A small audio captioner, trained from scratch: batches of 96.
Rows from block 6 of the text decoder of a small audio captioner, named by matrix and row number. Rows with one number belong to one neuron. Each number is 128 + 32 x the weight over its row's rms, rounded and kept within 0 to 255. All counts start at 0. Numbers have three digits each. After the name is the row's rms in percent of the matrix's.
Before each neuron's rows are labels from the 100 texts, of 14976, where the neuron reaches its highest value: "fires on" is the input token at the peak. Only what is clearly more common there than usual is listed. The data: synthesized solo parts of chorales (CocoChorales). In brackets: how many of the 100.
# fc1: MLP up (decoder.blocks.6.mlp.fc1.weight, 768x192), inputs 0-31
# fc2: MLP down (decoder.blocks.6.mlp.fc2.weight, 192x768, transposed), outputs 0-31

fires on: "c" (8); "violin" (7)
fc1.280 083:165156082131146161119088079122096106147149125153154185130142124098168145113135094169112170101151
fc2.280 107:167077181110109078150077110127148136105143148106137175085152098166139132120142088102144144085174

fires on: "tuba" (7)
fc1.758 090:115084141085176131139125087154152157162146111107131098134116183148199156094118157149074151096104
fc2.758 095:150025122122136099130112096129130154112091137118117122116102111080093146098131148119130166076114

fires on: "a4" (9)
fc1.242 080:123108099199186140132137100176139075130166106145116088161158118108151169144121073170158160135136
fc2.242 082:161108141147183154117113108111139134128155139135130138189127066154123110190119098116120137155118

fires on: "clarinet" (11)
fc1.272 082:136097172170155114167104113113100164072086157128121170203171129141127135153155104101149131097115
fc2.272 084:140146086111155169084114150119131071151131099137153133160107140138202117197121116153068091057123

fires on: "trumpet" (16)
fc1.581 079:134155095118114123183121111129180144158107144078120136164165114128155114156160062131097123110172
fc2.581 082:104108071154168156102141154171088084178119171138133069144157171125196196137165078167091131135087

fires on: "g" (7)
fc1.28 088:091113155126132045139122164096145091130186099110138074122116142133149154098206127144110106075120
fc2.28 087:159157188139094126155104102143124127119160131125078093133126126130099124131129083134168134046150

fires on: "clarinet" (11)
fc1.179 077:094176055110169074125157102111167115059101138140094134153152138114104133114136095199103103138129
fc2.179 079:179153128121099151108062105101162124109160138139172085118071084170116068147131089127147167127155

fires on: "clarinet" (7)
fc1.255 080:181099081115124141130085145119072115116133133107108159165144113174104117129169128190134108140124
fc2.255 099:218126142147105123142072104136160147133121173125142186086102125146159116128113129172138158085164

fires on: "oboe" (7)
fc1.85 077:167157135161166147077094095111155115089062147131124112120100154139100198105052130154122140107114
fc2.85 081:145115122090156085147105085071123160078152144109155158172138101090116102090160100088096115139119

fires on: "oboe" (10)
fc1.295 078:122133099154166112112120093097115179084102127135088127115092170090153137120126092146131138144169
fc2.295 085:134140119167161132079071130087070102179175187150129112130194163149189116133117148183054112126086

fires on: "c" (8)
fc1.326 179:108144147144160097135154123112147095123155088158197156129138113098083114126159131128116107091078
fc2.326 170:072101152133159090101162103133122135137150108155184150155164156083063138094157135114148118096059

fires on: "c" (9)
fc1.236 133:124147149121179095154128118096161130145143086151148125108119154087106103113162123158115099066054
fc2.236 122:039093175130139124114138092117125144119178095138131161108165153071128140102190139101127110145105

fires on: "g" (7)
fc1.284 083:139148129129103051080123130101095130101103109157123131145110183195124147158120124109110088132171
fc2.284 083:169122174090105041149072066159135152088078124097154138148138107137130130102153122101105136098117

fires on: "trumpet" (7)
fc1.637 094:120155087148117138157101148137072164100093061132117145203167156109080132154095132110113059162139
fc2.637 089:108113104154170129100153132140158196052093100131147108103147135184108089085116124109120131174176

fires on: "violin" (7)
fc1.418 086:168122123120137186146160071134132119182048148107150169119081127127097154090113160159070154118105
fc2.418 090:202135168170101112156083100103140127089089098116192138109100093128080190081105145139101114107139

fires on: "g" (9)
fc1.105 078:117142094158137098148110135088118121117096187154124116152138142151130094101127109131080128120086
fc2.105 089:168137107141159110133072123142139155096135139067149070119166095149155077095117084147123176154170

fires on: "trumpet" (8)
fc1.520 086:142089125071135088115141113112088181095089134102141133060143131080103114102079166134074126104124
fc2.520 091:114106122119132121089138114180105144150136150139187100167134141133162169143202153196112095096099

fires on: "bassoon" (7)
fc1.24 091:137129165067100100188049181152178149162144125176082110146142150132154139123113111114174105040077
fc2.24 086:118134128052119136178075134073115181106133102140087106138083108102071113139151181109119146093104

fires on: "tuba" (7)
fc1.282 090:121134137173119155124082088105157141119115108133087148123045192137103227084116131198095154158073
fc2.282 087:143126067137126117170091108102049157129082116145108150129130124132114136092145171165137108119128

fires on: "viola" (7)
fc1.403 083:144144064162054129115141101167128116152137146158163154152152109130144078142140131208148146113144
fc2.403 096:141173159174100103142084140125101112145151140094129132182150114092122155140114101147158181164134