{
  "encoder_arch": "resmlp",
  "model": "audio captioner",
  "dataset": "synthesized solo parts of chorales (CocoChorales)",
  "train_examples": 39062,
  "gain_aug_db": 6,
  "time_shift_ms": 100,
  "n_mels": 64,
  "hop_length": 320,
  "input": "log_mel",
  "spec_augment": false,
  "win_length": 400,
  "tokenizer": "word",
  "vocab_size": 56,
  "encoder_norm": "layernorm",
  "encoder_norm_position": "pre",
  "encoder_activation": "swiglu",
  "encoder_mlp_ratio": 3,
  "encoder_parallel_block": false,
  "encoder_inner_norm": false,
  "encoder_drop_path": 0.15,
  "encoder_patch_size": [16, 4],
  "encoder_layers": 8,
  "encoder_width": 512,
  "fusion": "cross_attention",
  "decoder_width": 192,
  "decoder_layers": 10,
  "decoder_norm": "layernorm",
  "decoder_norm_position": "post",
  "decoder_activation": "gelu",
  "decoder_mlp_ratio": 4,
  "decoder_head_dim": 64,
  "decoder_fused_qkv": true,
  "decoder_bias": "none",
  "decoder_qk_norm": false,
  "decoder_parallel_block": false,
  "decoder_inner_norm": true,
  "decoder_drop_path": 0.15,
  "decoder_positions": "rope",
  "decoder_cross_attention_every": 1,
  "decoder_tie_embeddings": false,
  "init": "lecun_normal",
  "residual_init": "none",
  "optimizer": "adamw",
  "lr": 0.00066,
  "beta1": 0.8,
  "beta2": 0.999,
  "eps": 1e-10,
  "steps": 8800,
  "batch_size": 96,
  "epochs": 21.6,
  "lr_schedule": "wsd",
  "decay_fraction": 0.3,
  "final_lr_fraction": 0.1,
  "warmup_steps": 260,
  "weight_decay": 0.3
}
Rows from block 4 of the audio encoder of a small audio captioner, named by matrix and row number. Rows with one number belong to one neuron. Each number is 128 + 24 x the weight over its row's rms, rounded and kept within 0 to 255. All counts start at 0. Numbers have three digits each.
After each neuron's rows are labels from the 100 clips, of 14976, where the neuron reaches its largest size: "peak on" is the class under the peak. Only what is clearly more common there than usual is listed. The data: synthesized solo parts of chorales (CocoChorales). In brackets: how many of the 100.
# gate: MLP gate (encoder.blocks.4.mlp.gate.weight, 1536x512), inputs 156-207
# fc1: MLP up (encoder.blocks.4.mlp.fc1.weight, 1536x512), inputs 156-207
# fc2: MLP down (encoder.blocks.4.mlp.fc2.weight, 512x1536, transposed), outputs 156-207

gate.442:150111174149156098161108097115121087125115106063138159152132133165105101100128117177122127131145143116108155113158140129077101096147103125106107122141118095
fc1.442:129166104171117147101142168151163197116178141106160133103108111101110058155094144107132166099131122127116110114153100099170121121141144130137172115107172161
fc2.442:116094169120142108102100136154167125132172129169134085159101115100130092147140130106169117151175090161151114119143122116159175151116108096102130144137162161
peak on: G3 (56)

gate.548:127160114155132132151134161076113145107116119132152152157126140092103124095116119092122126127147120160143120134102136123131153163094157124149127080130138144
fc1.548:118141127109127094098101132124098106152151115099131158163126179103100159140112131101107108110098120143124140166163113122117133111174124124146090123150124100
fc2.548:164147119124172182104128123133079127144125114154091145094170122123129129109134094077149111124171136118157102123146154135107116095150103159127165176069128161
peak on: A#4 (57)

gate.128:139110133128125139137116116116148131117123122103160066101140156120139105150130089103129092132122117147118165115156134102127138128161095101158133138098147130
fc1.128:138143140137131132130119136137117099115129151150139149138126144125148180104153145108122107120150128113170179136139116148127094105123142148168124105135081093
fc2.128:124094108117113131118148165133153145124137104145134121134111118124085137137143100150116103145088136142136126083164122131152140155111102124108155130195176169
peak on: A3 (46)

gate.120:122135178109129133141172116164117143140116132126100122099149157103112096146180105131126137167114117151125146162120152136051129159100139141114174133115113104
fc1.120:110132145092122151121136110151142126120106133147116119111157123129136083098163134130118125149132145129084157095100142156111096116118162134121157150119078093
fc2.120:112134131147161152100133083134131108137097153125095183109110149116140109103165123132144162130117119116131138110145126107114128139132118110145151102086078118
peak on: F4 (76)

gate.81:142130121167119066105120131167115126143144101161138156125143157109167130101114121170101120152120162118124131151107110128110140153123112131109149154120141141
fc1.81:154164165127135130126165116147110137156104118140099105111142103156139147152149097154140177149115116109153114122101123138101117176123130152108164144156164124
fc2.81:119127115135152101137148140130167121154125120132138079122161110125144143166092164107125095126122105158132130091133168099123140126145088117124115102144151159
peak on: F4 (56); E4 (25)

gate.205:093129126159139126098111134128119079119131129122115173115119141120169130085131085112135150122174111117139149175137148180112131161128187133153146162131120095
fc1.205:157154137107093150152183091140105172129128157118140112136102106145092151152130088138096134120129119153139158154115139112140125085091143120083149111096109133
fc2.205:125152122092149119155119131092105130155162130125101141116141150091140155128112129128126139164117147115132161124138141152108110127132093122107092138089118120
peak on: C5 (26)

gate.614:095116177097121123157098108098118087145129127112109129125142115161127166108109143147131055131092184098131155160147089113087097104107165130141099155106090088
fc1.614:107097084110109114118125145129120113112111110116111098110133108154122104131124120151149112126104131138101127120162111118129119139176117128170113123149111099
fc2.614:151133110136088128097139152105120146128118105128150087117121137145121106132150118141125112163148096151093108085167146127150180141122112120120144142152145139
peak on: A3 (31)

gate.601:124105128138098121105130162090151144164101123138095146143100126138152111152169101109089147181139150179138096122158125077098146146128106115121142130174147130
fc1.601:138130164130179135136112107160108112146126156149117148117181126118147107111119153105134155129108133108125146127097120130128138101095108120114161160118132103
fc2.601:140127104125099166127130129104132123095177104146128129105157163100138103107157106107149167141187101151091122103134161111158157111144117141124121093149146138
peak on: B3 (25)

gate.138:114101171081090126147147130058142143058176135167127118157131103118116131093141146142167153132090139173083109098149165128132121121100143130149137104128131114
fc1.138:116122136104127155106165165141111137150134138137154148139115105099102099162144053135138118146146098140091119137155117107135146133082121148122109108111150136
fc2.138:109124139138154116118126123149124110153096126113120106128100111089141154143100127154130118128107116093082141147124142185094123120140163102128137058151134063
peak on: G#4 (44)

gate.198:147101148117139130167096133140142107113117127162116093098142162097140106110166149076131113166144100099104137123176101122097185122165130133132181103140143100
fc1.198:137113099149085129150111115093166128143121113108156118110127167128075115117119132124092159111115160130122128145134102150132127117135110171071096115148158175
fc2.198:196120109096152136123102109121098151107137118116104139129151074138161147114099123163131139106142171112131064152115135148110099103104138153103108159127179138
peak on: F5 (51)

gate.36:146101137152122118141159103157107149147142157118151151134157113116097093146108072092102107055180125118117084145130140101143133090104110140157128139122172109
fc1.36:105133113102130118094098114157137128154142134147123129120101120134132131135119164117158102160108091085143176160112113163158118099131124103151125158157114143
fc2.36:084146123126116113139145092144112164153100139115127105123135126132132149149146124149101089149111144130143151142092119129116125094116159109121140143156163132
peak on: G4 (37); F#4 (36)

gate.437:134083098153120121121139164135171114157141107141160101122151139115084102130105114127112126124101150123128127176160127140159118145187153148095152110155135166
fc1.437:122166171108126177136140102141150165138118101158118107112121089131154160138142129156137178123154109134137101091083132115121136127075098141130137121106096119
fc2.437:162119133128112120084115116101150153121166119128142111105098168098116127111129117150138127167137109168131108115142100129134155142135110125105125121154152175
peak on: A4 (37)

gate.494:174122103133160156114146102116164108113073102165129108139142139148175192098128139162140130131117085149127096077140117132104139141136089191136086157137097149
fc1.494:113126165108122147123076101114151084116140129163120132138107139141110125097142127123137096137103153142137155095151148104054098141134114068132119141142129117
fc2.494:114155137167157114148105149149110169119083133085125145128096101137098156181117137148141130121152148127091139149121141175113122116111127160133137132119112111
peak on: F5 (28)

gate.742:098086132132138139121111150155123108139132142114118099143098124108097118143140146088141094093145084165093120175183109123134159131155102111101113131151159109
fc1.742:092113202121078180127145081085158166126119133125122129149112112151129143150124098169119115133096114138154118138111119146091131122094156126164143117106090149
fc2.742:103122124135098149099113112099129100108154122191132145138151183105105152100108126127147121148143148146130125086125150109136170148111093137112087143119123094
peak on: G#4 (25)

gate.634:177116150128135173199141098105135151129121085115153134136118122114119131120108120131095111079087103138132122115141109105123076149132119130159106129146125106
fc1.634:139135134115102146174134159120086171125123096138112101110107108137123102135109139106133128069110105179134101130144125086171141153135135118178108127137135136
fc2.634:164126110139179111127139194100087089136172149159133146132168113099138111105099117081117124157169105134111152100134152108133137121122099155118140124085155146
peak on: G#4 (25)

gate.262:138152177104129075149143109101174136132152191138169155120131159154117104135143083164097170130148135126188134130124092105114178134118131168120092148136091112
fc1.262:156113120157174159130078094184117131106120144129108104136121146123122147099130159109095093121120125098127079160104108150145103112109181113150143149113110128
fc2.262:117122135112112118188120141136154093117146145106081113107130103137125128116124154127121118108149178119133092137104115149141117145168122182135137104128132115
peak on: A3 (33)

gate.628:158139164081110120102157102073144127149120133138093136077111134145141144120101134113152137103150157136122113099145119149118102139075172142137160146119106124
fc1.628:157149097154149116141107158107154139123113099127124097144121152122121107145108139120105121126087164098104120133147103125131127140149090133093111126134119161
fc2.628:105184140111100137105137115109122175148133098148162145148092157139104076137161100153117088134112189197172113089123124124115161170109118112135153150127104161
peak on: D4 (79)

gate.763:137105079146143146121111148120103134117162103132157111129118112116156103165155119111138124129109119159081127105155150157142125145159130143063148118112132124
fc1.763:153131165113132095140123090160129127125115145119109149081128124081125157124098133071109130082141161082161134115148114153119143130070141126131148132138157115
fc2.763:142081157163143143128121134104130134162141148106113099135099135101109127156118125131164123117096128077103178171119144110117136111159121121155123150139117114
peak on: D4 (27)

gate.190:138132136179124128170070129080095111108110132124146121139126159140113117148189150094109107112100108116132129146166115107116158129166152109130133153128149092
fc1.190:123178110081116113141105111121103113127106128110100145116115099173110125121138169136111183167132116089153138123109071154137100130146119105137110111138114138
fc2.190:126148161152079157144182135165088167157087140151098148141133119168122130097135098137066135092120119138167166094120133143116114111089130109155154124107110130
peak on: A#4 (45)

gate.626:103170136155108135081095128138122120143161137182092094059144143103129097152137148133143137157112109099138139133101132118125129141142111109153171120144121149
fc1.626:121140153100098151157125102140112116140144131083117129138111076094125159105150146121138109133123143118138107131121164168128105110138172114117159147086084141
fc2.626:126103092126159109119116163103116100128116114086144123168111119199124124125132048120105069126110118134107123113144126110105105160069092125129136123135129146
peak on: G#5 (41)

gate.421:168126104124138097150129139125162133155105090157172127130133144159082135143109087164115095103099125122097131128114119133156128145074135117107146112097138096
fc1.421:077125135135137139094137108101147145119128131141105109067134144095146151143129153107129146161135137126131123147121121140086122153159109102153108157165116156
fc2.421:120112143125111127121146110134160103108108118160131144096132119090166127139130164138128132104095174160134135135127139126104130154146131143139168121149155145
peak on: A#3 (25)

gate.21:125135095163132108136112141137103139176097138118158117105126160137108166134147136115114103059098163109147114149155075111129125123127149159080119135133139126
fc1.21:133099138096142161108160144069119146137149108127164155176132091163135149155110142138133105133136108145128117095141130111136101110136117129147096140108131092
fc2.21:112155140101109096131144120147128138134132133146126108111125156165123144101172127103131181141117129134182155127090108114158133116100124115114134142096138103
peak on: G#4 (34)

gate.132:152127154159118068152082104108152116149121113122134127129096184148099081128132121129108116166101130099096125137144107103106118123122119116083146115161156124
fc1.132:098152164092127126114159120091180140081112110153107137142100062090205119165107126101122131111119103117128115130126150158117142117116127153134131136130119125
fc2.132:104134169104088159151131120129137138146136152109102084128135112152153182143125179146124110099116133146151160144121121137123148112132152115128145139177192120
peak on: F4 (63)

gate.632:137082113144154129149117128130084121157146156113122131100130127133114133117137081155142125096107136144166085125153119108169090120141131157138136125122086117
fc1.632:128133114146119148113105146157120123131105104151146123179105123114103138163135100131135109099109098166098074128142103115121146159126114105123127087153096144
fc2.632:151122111087155127116097155129144105119155088136135127116134115125143121111108125094162150155165116143092099119133124136143112153166101172120092139099146125
peak on: G4 (35)

gate.202:117109100149149108116089102159099143117173137127132164151149157123150084103151133166148099113083138158135133122108153152141115097124140123119138160088107155
fc1.202:130134109146151158155172129146105181131093133122085124129128081118138162100122167127138122051139107116151125118150149145171117098108131130106108145131122110
fc2.202:168155109116136112162151118140121106152123117157125136156154095156112130134113118134119124092122174126122151110092102111128096091125126136099121137091074123
peak on: F4 (74)

gate.741:159163150140171107115132107172134144150121179112137128083147148124131123083186087146110088125109157097159124124168095130154170131102150104134113148121124090
fc1.741:112147110114133126126141124103103099128112082166125150115135148172117089127092097120100100066130106100132134160130155147133110133118094141142117179159153149
fc2.741:129118109124143077144133117124138128131122112148139122092132151145092130157109131145086172114120156120115107128089135141115123103119126148103133164136105106
peak on: F4 (83)

gate.353:144150121142110129138136165124164133117124148134167137116100136103091117137166119105144107136100116107123134107100172162132144150123138122141105102116139162
fc1.353:112138122107124165115125116138152121132111121114114130109115107100167126153122135133156143099123129102152072144143081103152102133138147091152133118097125122
fc2.353:126105131076157157142107108115109107109165150069128141103122086097172112108118114133128115142160116151173146152112145102133119137127155140153145072147136187
peak on: F#4 (67)

gate.186:149120137131152116098093121148121106171136108157149089102084129128126118165161135104136123151137088124119121141152113133096128130127089075148148132158148134
fc1.186:108151138168143148124149143154113148122157133155115130097112135153103119148075128183131135163074122124121135125140119146143140116090120076116161094134139155
fc2.186:146125152086128153119152125124113144119109131121108158103136144128147123144144108106117152133148100175153130116119137098139138149125075132130122142158167098
peak on: F#4 (41)

gate.31:114121083123143125113161134095163153111090127130122120169142128137148109166142105152124119181143140168108089139112118145142153116119132176129104163139140143
fc1.31:157148134173136168103142123138108157137136130106146166119134119137125103126171118119129117150131132144117078107152163134130158063124099103127145135111158132
fc2.31:112078125134132108158087151135136081098105108104180097147114134088123092117090142135156152140124116129116096110136123106110130146118125128137105102125146135
peak on: G4 (31)

gate.195:144119136126113130125116112177132101167095104169134127111143113125160136120122130139164106110123137123107113125163107135092095076078122122134097107158128108
fc1.195:109114123146126152117095150141121119162136139129165146156110157125158084141150117134103090113110104180104145116119136143107103102132106098133136116141193119
fc2.195:176151106127161117144146092142080161125143149130127163121135140157138159131097126126131141123125145096175128137085117140119108113123148138111150163104113099
peak on: C5 (31)

gate.582:150090119140129124114134156121141168145110136125142127145125186095113132109159121111089106132129111144083086101145125127116130162130115131104145122151144129
fc1.582:091144117145113147119099160142161112129164121115158158132088158095125129150122144100130092188157130130118153121147153143133133126093122124122133089111146157
fc2.582:122104123129118071188162138116115138129095095113120164147063102138037105112164114128103145110122140115157107132121134129106108099082118120180107123152158078
peak on: G#4 (26)

gate.380:128116135130100138207117169099134149129120108086128086168128066113096126130123141122114122108108108165069094116136144129107123146169139137174152146130128106
fc1.380:173149125127131102080125088113129102161133112126153120114160128132154105129135104175132077154160141117107130076118143116117123147129081147176082152139108135
fc2.380:137114145116131099174092099127095122109097107104129175157114125160132109077125145106116106116085144077082123133102103130090097121127170149154088120113081097
peak on: G3 (25)

gate.224:130121153131134097132101133144110092138131125158137129125149167109109135118147127121106122140113123116158153146119096161064137135134121122136164153126112106
fc1.224:157112100124127128124090153107176159120161108128128113144083119168139132150106125142140117103146112141120066108138145089109130146142069136125079127141154153
fc2.224:104138113125172110124084116161118109135134104126122137111173133168140158137107102118136122142115148117115118144088117161115110143149129148111123115145133113
peak on: F4 (33)

gate.491:138149107101128084133120099112125118156155148154156080132113145111088130129112131110103145131092123077104109120138087147131185139180102141150100144131153156
fc1.491:125159132152128132163135138158129123128124155119131131083136112138120119126105117148115142134169121110108176148172111086149112149150160141104133146098154073
fc2.491:127176144110137106163144098150122157150109113106099144108152106183106106139135150116136105068104113112148146125114098188115126124137133111106127096098107102
peak on: G#5 (47)

gate.683:174120113156046160136118126087159127141144145126148143136059132151135120145130133138152070100121117150144135072150141115109108171099151112121086106151137105
fc1.683:145116123130109132126116113130109126128139120157190069124116150117093071170161132132127123149137113111091155103121139116115140175122099117095137127095125135
fc2.683:124090113118161130146095174120155127095130095148140083155145136130122087116084135130149122166106099089104136116131128119124127159156118131119124109154143126
peak on: D#3 (78)

gate.653:104117124073118153117127139096123180102079106161111137129132149110155096124131101141131108145127121137110149103131151112112182146123087152071110114155140080
fc1.653:123149162125114145099161165141187161114096126153135082096151120138152121138126125117133149141160105163142120157105114110090167132139130128178111134134119165
fc2.653:126157141146143160103121124139110128150140166129124109150143117097131135102135104088129163141112124147116158139142169134141133125107115124133135164071130105
peak on: A3 (30)

gate.266:111172129140075095132162114146108177150128175116121105164105151130124133170141156154101119149137157138127147104114133117151132143093105141152142137120124105
fc1.266:110126148105121119142137131141099191104139137127135140107135121112083100164161110123100128126148160151146176117102158080083134093130157120089110102109071138
fc2.266:141091115120165109123069161131147090113126084143134110131122090126143095108118127085165130156136092116117130125145121158129112142153127141103154124123149139
peak on: D#3 (50)

gate.474:148140135116131098144125168108170089141108104160121119118104146123112134134112157142154143125162114112112125142105085120131161154126113159123122099144162137
fc1.474:133136110116109134143154151129154126170103093150126100123128117156119162071155131144146099116104109170163109113150105139128141115103149111155126127104101116
fc2.474:151071092135115121090113177121123127149163126120148089111130139110148113168136132159145099121176089106097110100141120115116156148153129114117092119189163161
peak on: B3 (31)

gate.418:094118149125124106114161171087092170131139152126150151105142129119131093163146117157101101181114132122142118122150169150105152117165156149129178152141123144
fc1.418:118137124132131105135131111157152151143099121121165100112082125100100145130127151145099099150083152121101079123143137123125113095127142147146135096095155159
fc2.418:117167179138111135157099114129126076121110063125138169107124082170107132129115117144134128129128136159134137133120118167101105130118138132167172043134136138
peak on: C5 (36); B4 (34)

gate.546:087138159149098134107155147116150161182114118142159133161114140122113136144139101143096085160159148127137128139137135133116146149147111166128131110125162136
fc1.546:173128152112113111125111108093142098133118142131152140128170089184138159122150118107111164120175098128143131119123112112140115065122119159128112147095153110
fc2.546:117094125144155106105135121094108098085149151129162131110150157143137113084133139122100129136120145132138176150169124114157157116133138104091138163146101160
peak on: G3 (28)

gate.312:084118137114134135126127127118144137137161154103170086182104123110102115182170135103135120164153120185143147130111162110157154125111144126130149110117167171
fc1.312:137079153107139125155163113125197142097133146135097101109114092114126109125095115154167138113088122149098108150141138130135146189113086177126100153124115117
fc2.312:125164123170171140177135116105130126159119132087122152112133092126119137123176090131137103079115154115125167173104089151113115121110138095130139167110127113
peak on: F#4 (27)

gate.251:092103161130129131156103155149111123112132126159150101116139149134136129120156137105119137130125075157092109115137124095109136153151144149123153127126156117
fc1.251:122120143129108146135114117125146147108106103150142136092119118163131123160142115145128105104095133123088136121117134141107144139121081141097137135128157156
fc2.251:140173138166127119117093110126133068132140182130130138068158125094127108166091144123128149151120115127124142145139136114134149115135131151116141081084185151
peak on: A#3 (53)

gate.24:149103179097152149132104188141155122103140108168149128113128137166083125099150109137176147166097085134125099106154121118095143126123099138138116154145132051
fc1.24:151152148136132139150133143116105131107138159096115116134162108159179144130090115144125178129161150101149137164107127144170109074135146152090143126089102102
fc2.24:099136169154106140138148106165149143161112111116146154178099137135094130148172095135110122124102129134160115113117114163109136124086148085169153128157095091
peak on: A3 (30)

gate.213:129097093129149165123154120126137092128103101158136131126147152129133149141116164135080141124117102134119113177112188174096119144133133136125172171150170085
fc1.213:144105104105125090137109117159163123118136125157123121126142121153088129122173144155102091097092134157107130132130158105102123107156151158119147184112116124
fc2.213:118124114053142125126146116123124153135147119114116117136134111129157144091100135113114086110170121127154124141157150133161109140126125142173106140124137145
peak on: F#4 (42)

gate.334:124154128155109120108127125132127175104133118105127130108157141096178105114128122122128168128145124171128076119158142146148141114164109158131138095043159199
fc1.334:136111131139098107147122135136121175112131146126139126115109143110085147148155143117141140139148139115131132186113108112147116156165149112148103143142142134
fc2.334:147112132159166136141155160122144099141100122090100156173072154073097131139135115130135147176111107123120164085121153119069123147125135140159121092136141120
peak on: A4 (52)

gate.142:156113111150078124081117109142124110152100144127126122114140106159138133148135121128137101127113141155103155122115166150116154155104097100135171128147113151
fc1.142:120126130147130118135132124105152150175122093152120106114128086157113087144137113132146097130128101133099091138154079130132129113107090136117133125135107158
fc2.142:133139123105133125090115107133126076125101137096130139108148128129157122108110153075141171105153139076118118178111125140119126123173120152149108119109090129
peak on: D4 (41)

gate.441:135116119149153104121107119142158099121106132118119158087093119136135116152129123158096126110119133117125107110150138112123103122122138110154151117126124079
fc1.441:126093143116121138096149112138157149148129142163142142177098115164128155128107112111146118143085140152127122114122141149116151098070144135095147138158122131
fc2.441:146138136131129163102149115097076105133168147113086135104150152163147114114115081149102167145123140109136126126113139127098099159121096112098139154177063144
peak on: F4 (37)

gate.602:138145118136154108137126124104127113119108158128117093134136146085143087150170098132137165169184096166149114139159150101090144136114107135103129102098141130
fc1.602:155122110098130162136164103119106143139142123098084150109139112132135091135110074132142149114135146134119083153122116137145121118134090125150142118098096089
fc2.602:119140128122109185116126159114118084124168123134135130143133120104146090110121080104143182158138104168101109124145162124129136151166117141115129118127136170
peak on: G4 (28)

gate.594:155095148123122087130106154070169142121105109177159104103125135143139096139161124119083171162113119112118122109185140126121151127111098127138108145156138121
fc1.594:116172137168146107156107131159106140127126142111125151096137158119143145145132159106130156090134152104126178109119127157120123102135146143101165136114086130
fc2.594:135133119108148108123107123104161138111146111139139126087142144119157106108116152123160185161186124133108096126130145156161148132137106162098122127097155139
peak on: B3 (30)

gate.95:125101092141102100116149136129142133135159132133157162149122140089109092120186177112118098146107118130094146128131138124086106152155140118165122110162116124
fc1.95:135116114137149142124078139128103077096146140075129139123125152124122156078132165124098138112128120098072126134110117113128079133164117121116150119108157147
fc2.95:154127109098115129124122126104120126095138125126159114125171147110183086146107114114134150158169127138114127128172143157135144118140140161090138098121148166
peak on: B3 (27)

gate.734:096112140102132099150130126138147157145147110125136138128110126105128116123116129155116126145116081121103103150126176097098175183122123088124145131159143159
fc1.734:150147103153134074106099152157100183142145141114145105105150142140127131102125124131101136145137173119121194136150148118119151127158131175124114151081135133
fc2.734:122109158147128102171111111105133102128169140150155129128140135124131096140068171134119145142126160135139180139098140131167131134133119153081110162121128141
peak on: F5 (27)

gate.521:138144151140151126148122154095116132124157101137148174117128170064146113145123139112128147142123147135152153147159127153138138101158152173139164140152135082
fc1.521:114148122109123103087137141127092168146141121116148128140174096152150109143114092152161126171140134108081092120113147095129163110116092128114100106104113148
fc2.521:119147105128130102108134138107105143125096135115107099100134136140121154122132134147139152149128144090094110142107140166162132104133144167100141178142179138
peak on: F5 (59)

gate.410:157103130124159115142113152108127087110113131118138138116172138134150152109088102116177106146149165101112123160139126177113098120176112142123084177112109113
fc1.410:152164134089109119102156104112122171110144153123112150141157157085156137117127127135128142141116132120141146083116158138124169127119111151094137168112108148
fc2.410:123097142117132143158106119123079120141144113121137139109127133169114152112127132124085101126106180115159142126094102151111118119124153122128074100133129113
peak on: B3 (29); B4 (25)

gate.156:101134121141115163107125120104107144150096077134108129143113123090095157148143127122152099135116082119107132138146126114129107113095108110134114091133164127
fc1.156:112172118159125138189110116134133145182120161121129130142152143124094130123159094107088103137137164133123133144117169078082158078139119149111136096089176113
fc2.156:127079134115138102156119085118105129118156134076113120143159160123111122117119164125098105134100171127135113119106123121150098087126170138120102159137122118
peak on: G3 (32)

gate.566:103121130136107100121104135100180123156164143186102113093117137102164118132142129120190135135111097114120137089138151127131131148071110141108141108149152140
fc1.566:131153124103090104196141153108118126196097153119139108117120146174112164127144141146154135172068174115115110136128111108119116110120142151090133145103080152
fc2.566:099114129124106135149137153120128113135131122134166084137092090160125144163137121123135091108113154151050091133142093095147115139158116133111075142144159151
peak on: F#4 (30)

gate.540:148101088101134087125158140104139138157095121179145130122099127140130116110183132157135094111063122127083095116152157104092124125152114118144115124158185131
fc1.540:108095135107080157117159176129151137136115083186112125131116116156079129137174126162151089129132118163148108154106152152106126144101129128140103122150127138
fc2.540:095104143122135164136138121161116153168129139093120113155100122139091128157142108157119084110088139111134166128119131146093142139123133111151145114144123113
peak on: B3 (33)

gate.333:085151133138124104143132104142113089105135141101137110118160166154141124134131116126146131151125140153099130111140123159135156102080143139112178150141136147
fc1.333:145137148068132132125119112157146186095110138157112156133129131115102135116094137124182165119124150144104145104083129093122148125087128143102105118078134072
fc2.333:141127135132099118160101133093141061148121143146130106131132163127164121138120146136160149151113138095149143114150152109138152166117085142105134132136123136
peak on: G#4 (44); G4 (29)

gate.147:129122111174136115159134151102124102166133110148130122128152153112117096121146126108118127102124082123096148151143136130131141081170117148099154151146124146
fc1.147:122152088137148136209134171108086162132105148141128112143148172112125146117154139145083126068136112122151170117116117115143111160113141138121126088118131089
fc2.147:122164119112156121185103128147108147118135102125095163155127115114105138099122163161098126103136136120137160127116171131118111130106136110143120162107126095
peak on: G#5 (40); F#5 (35)

gate.301:140094106138148139088113169106123111169144134159126106129116123123155118153122114111133088109055086146104097095146132115114123133121136094146112136184142126
fc1.301:141116183094139153132152157050119121104166130139151149065156152097163144131105141130144148158142119124101117115157127144134132156125114157141097135151142104
fc2.301:080118127172126141121149142166115173152133146085122140176119111113074127154171095135101096106094139098117125132121102112112115125080146087151145111131122134
peak on: B3 (29)

gate.18:153111160106172103143157134126144174113103190136121123122123066136166109118118131109105149174155144117149145098143104125119125144145086139098132138136152132
fc1.18:140131125092155155092084116075144133164129130124134107101122150095122101128142135176135112175131118137123062111136136136104117085164125140131091125141123176
fc2.18:160136150157147104132088138110172099096118117107173113077165109135170116092097143095141120100135149122121139151111091118122126123187148121126139133143141143
peak on: A3 (28)

gate.285:118110151102106125127105097141156150166126134128128097111128123111126167091136131113089131091112161100102123132127107098114123124100169122155104110130102105
fc1.285:139150104100140138086146146149127117153133119101081188120158133143094145147069141162161151119113191105155130155103108103136135118161165124116164134143061159
fc2.285:124122127123125138096139125106128111088140104158113142146178148134169114087088093098118169144155084160108147081114158122126128143148143173120117109109119168
peak on: F5 (40); D#5 (30)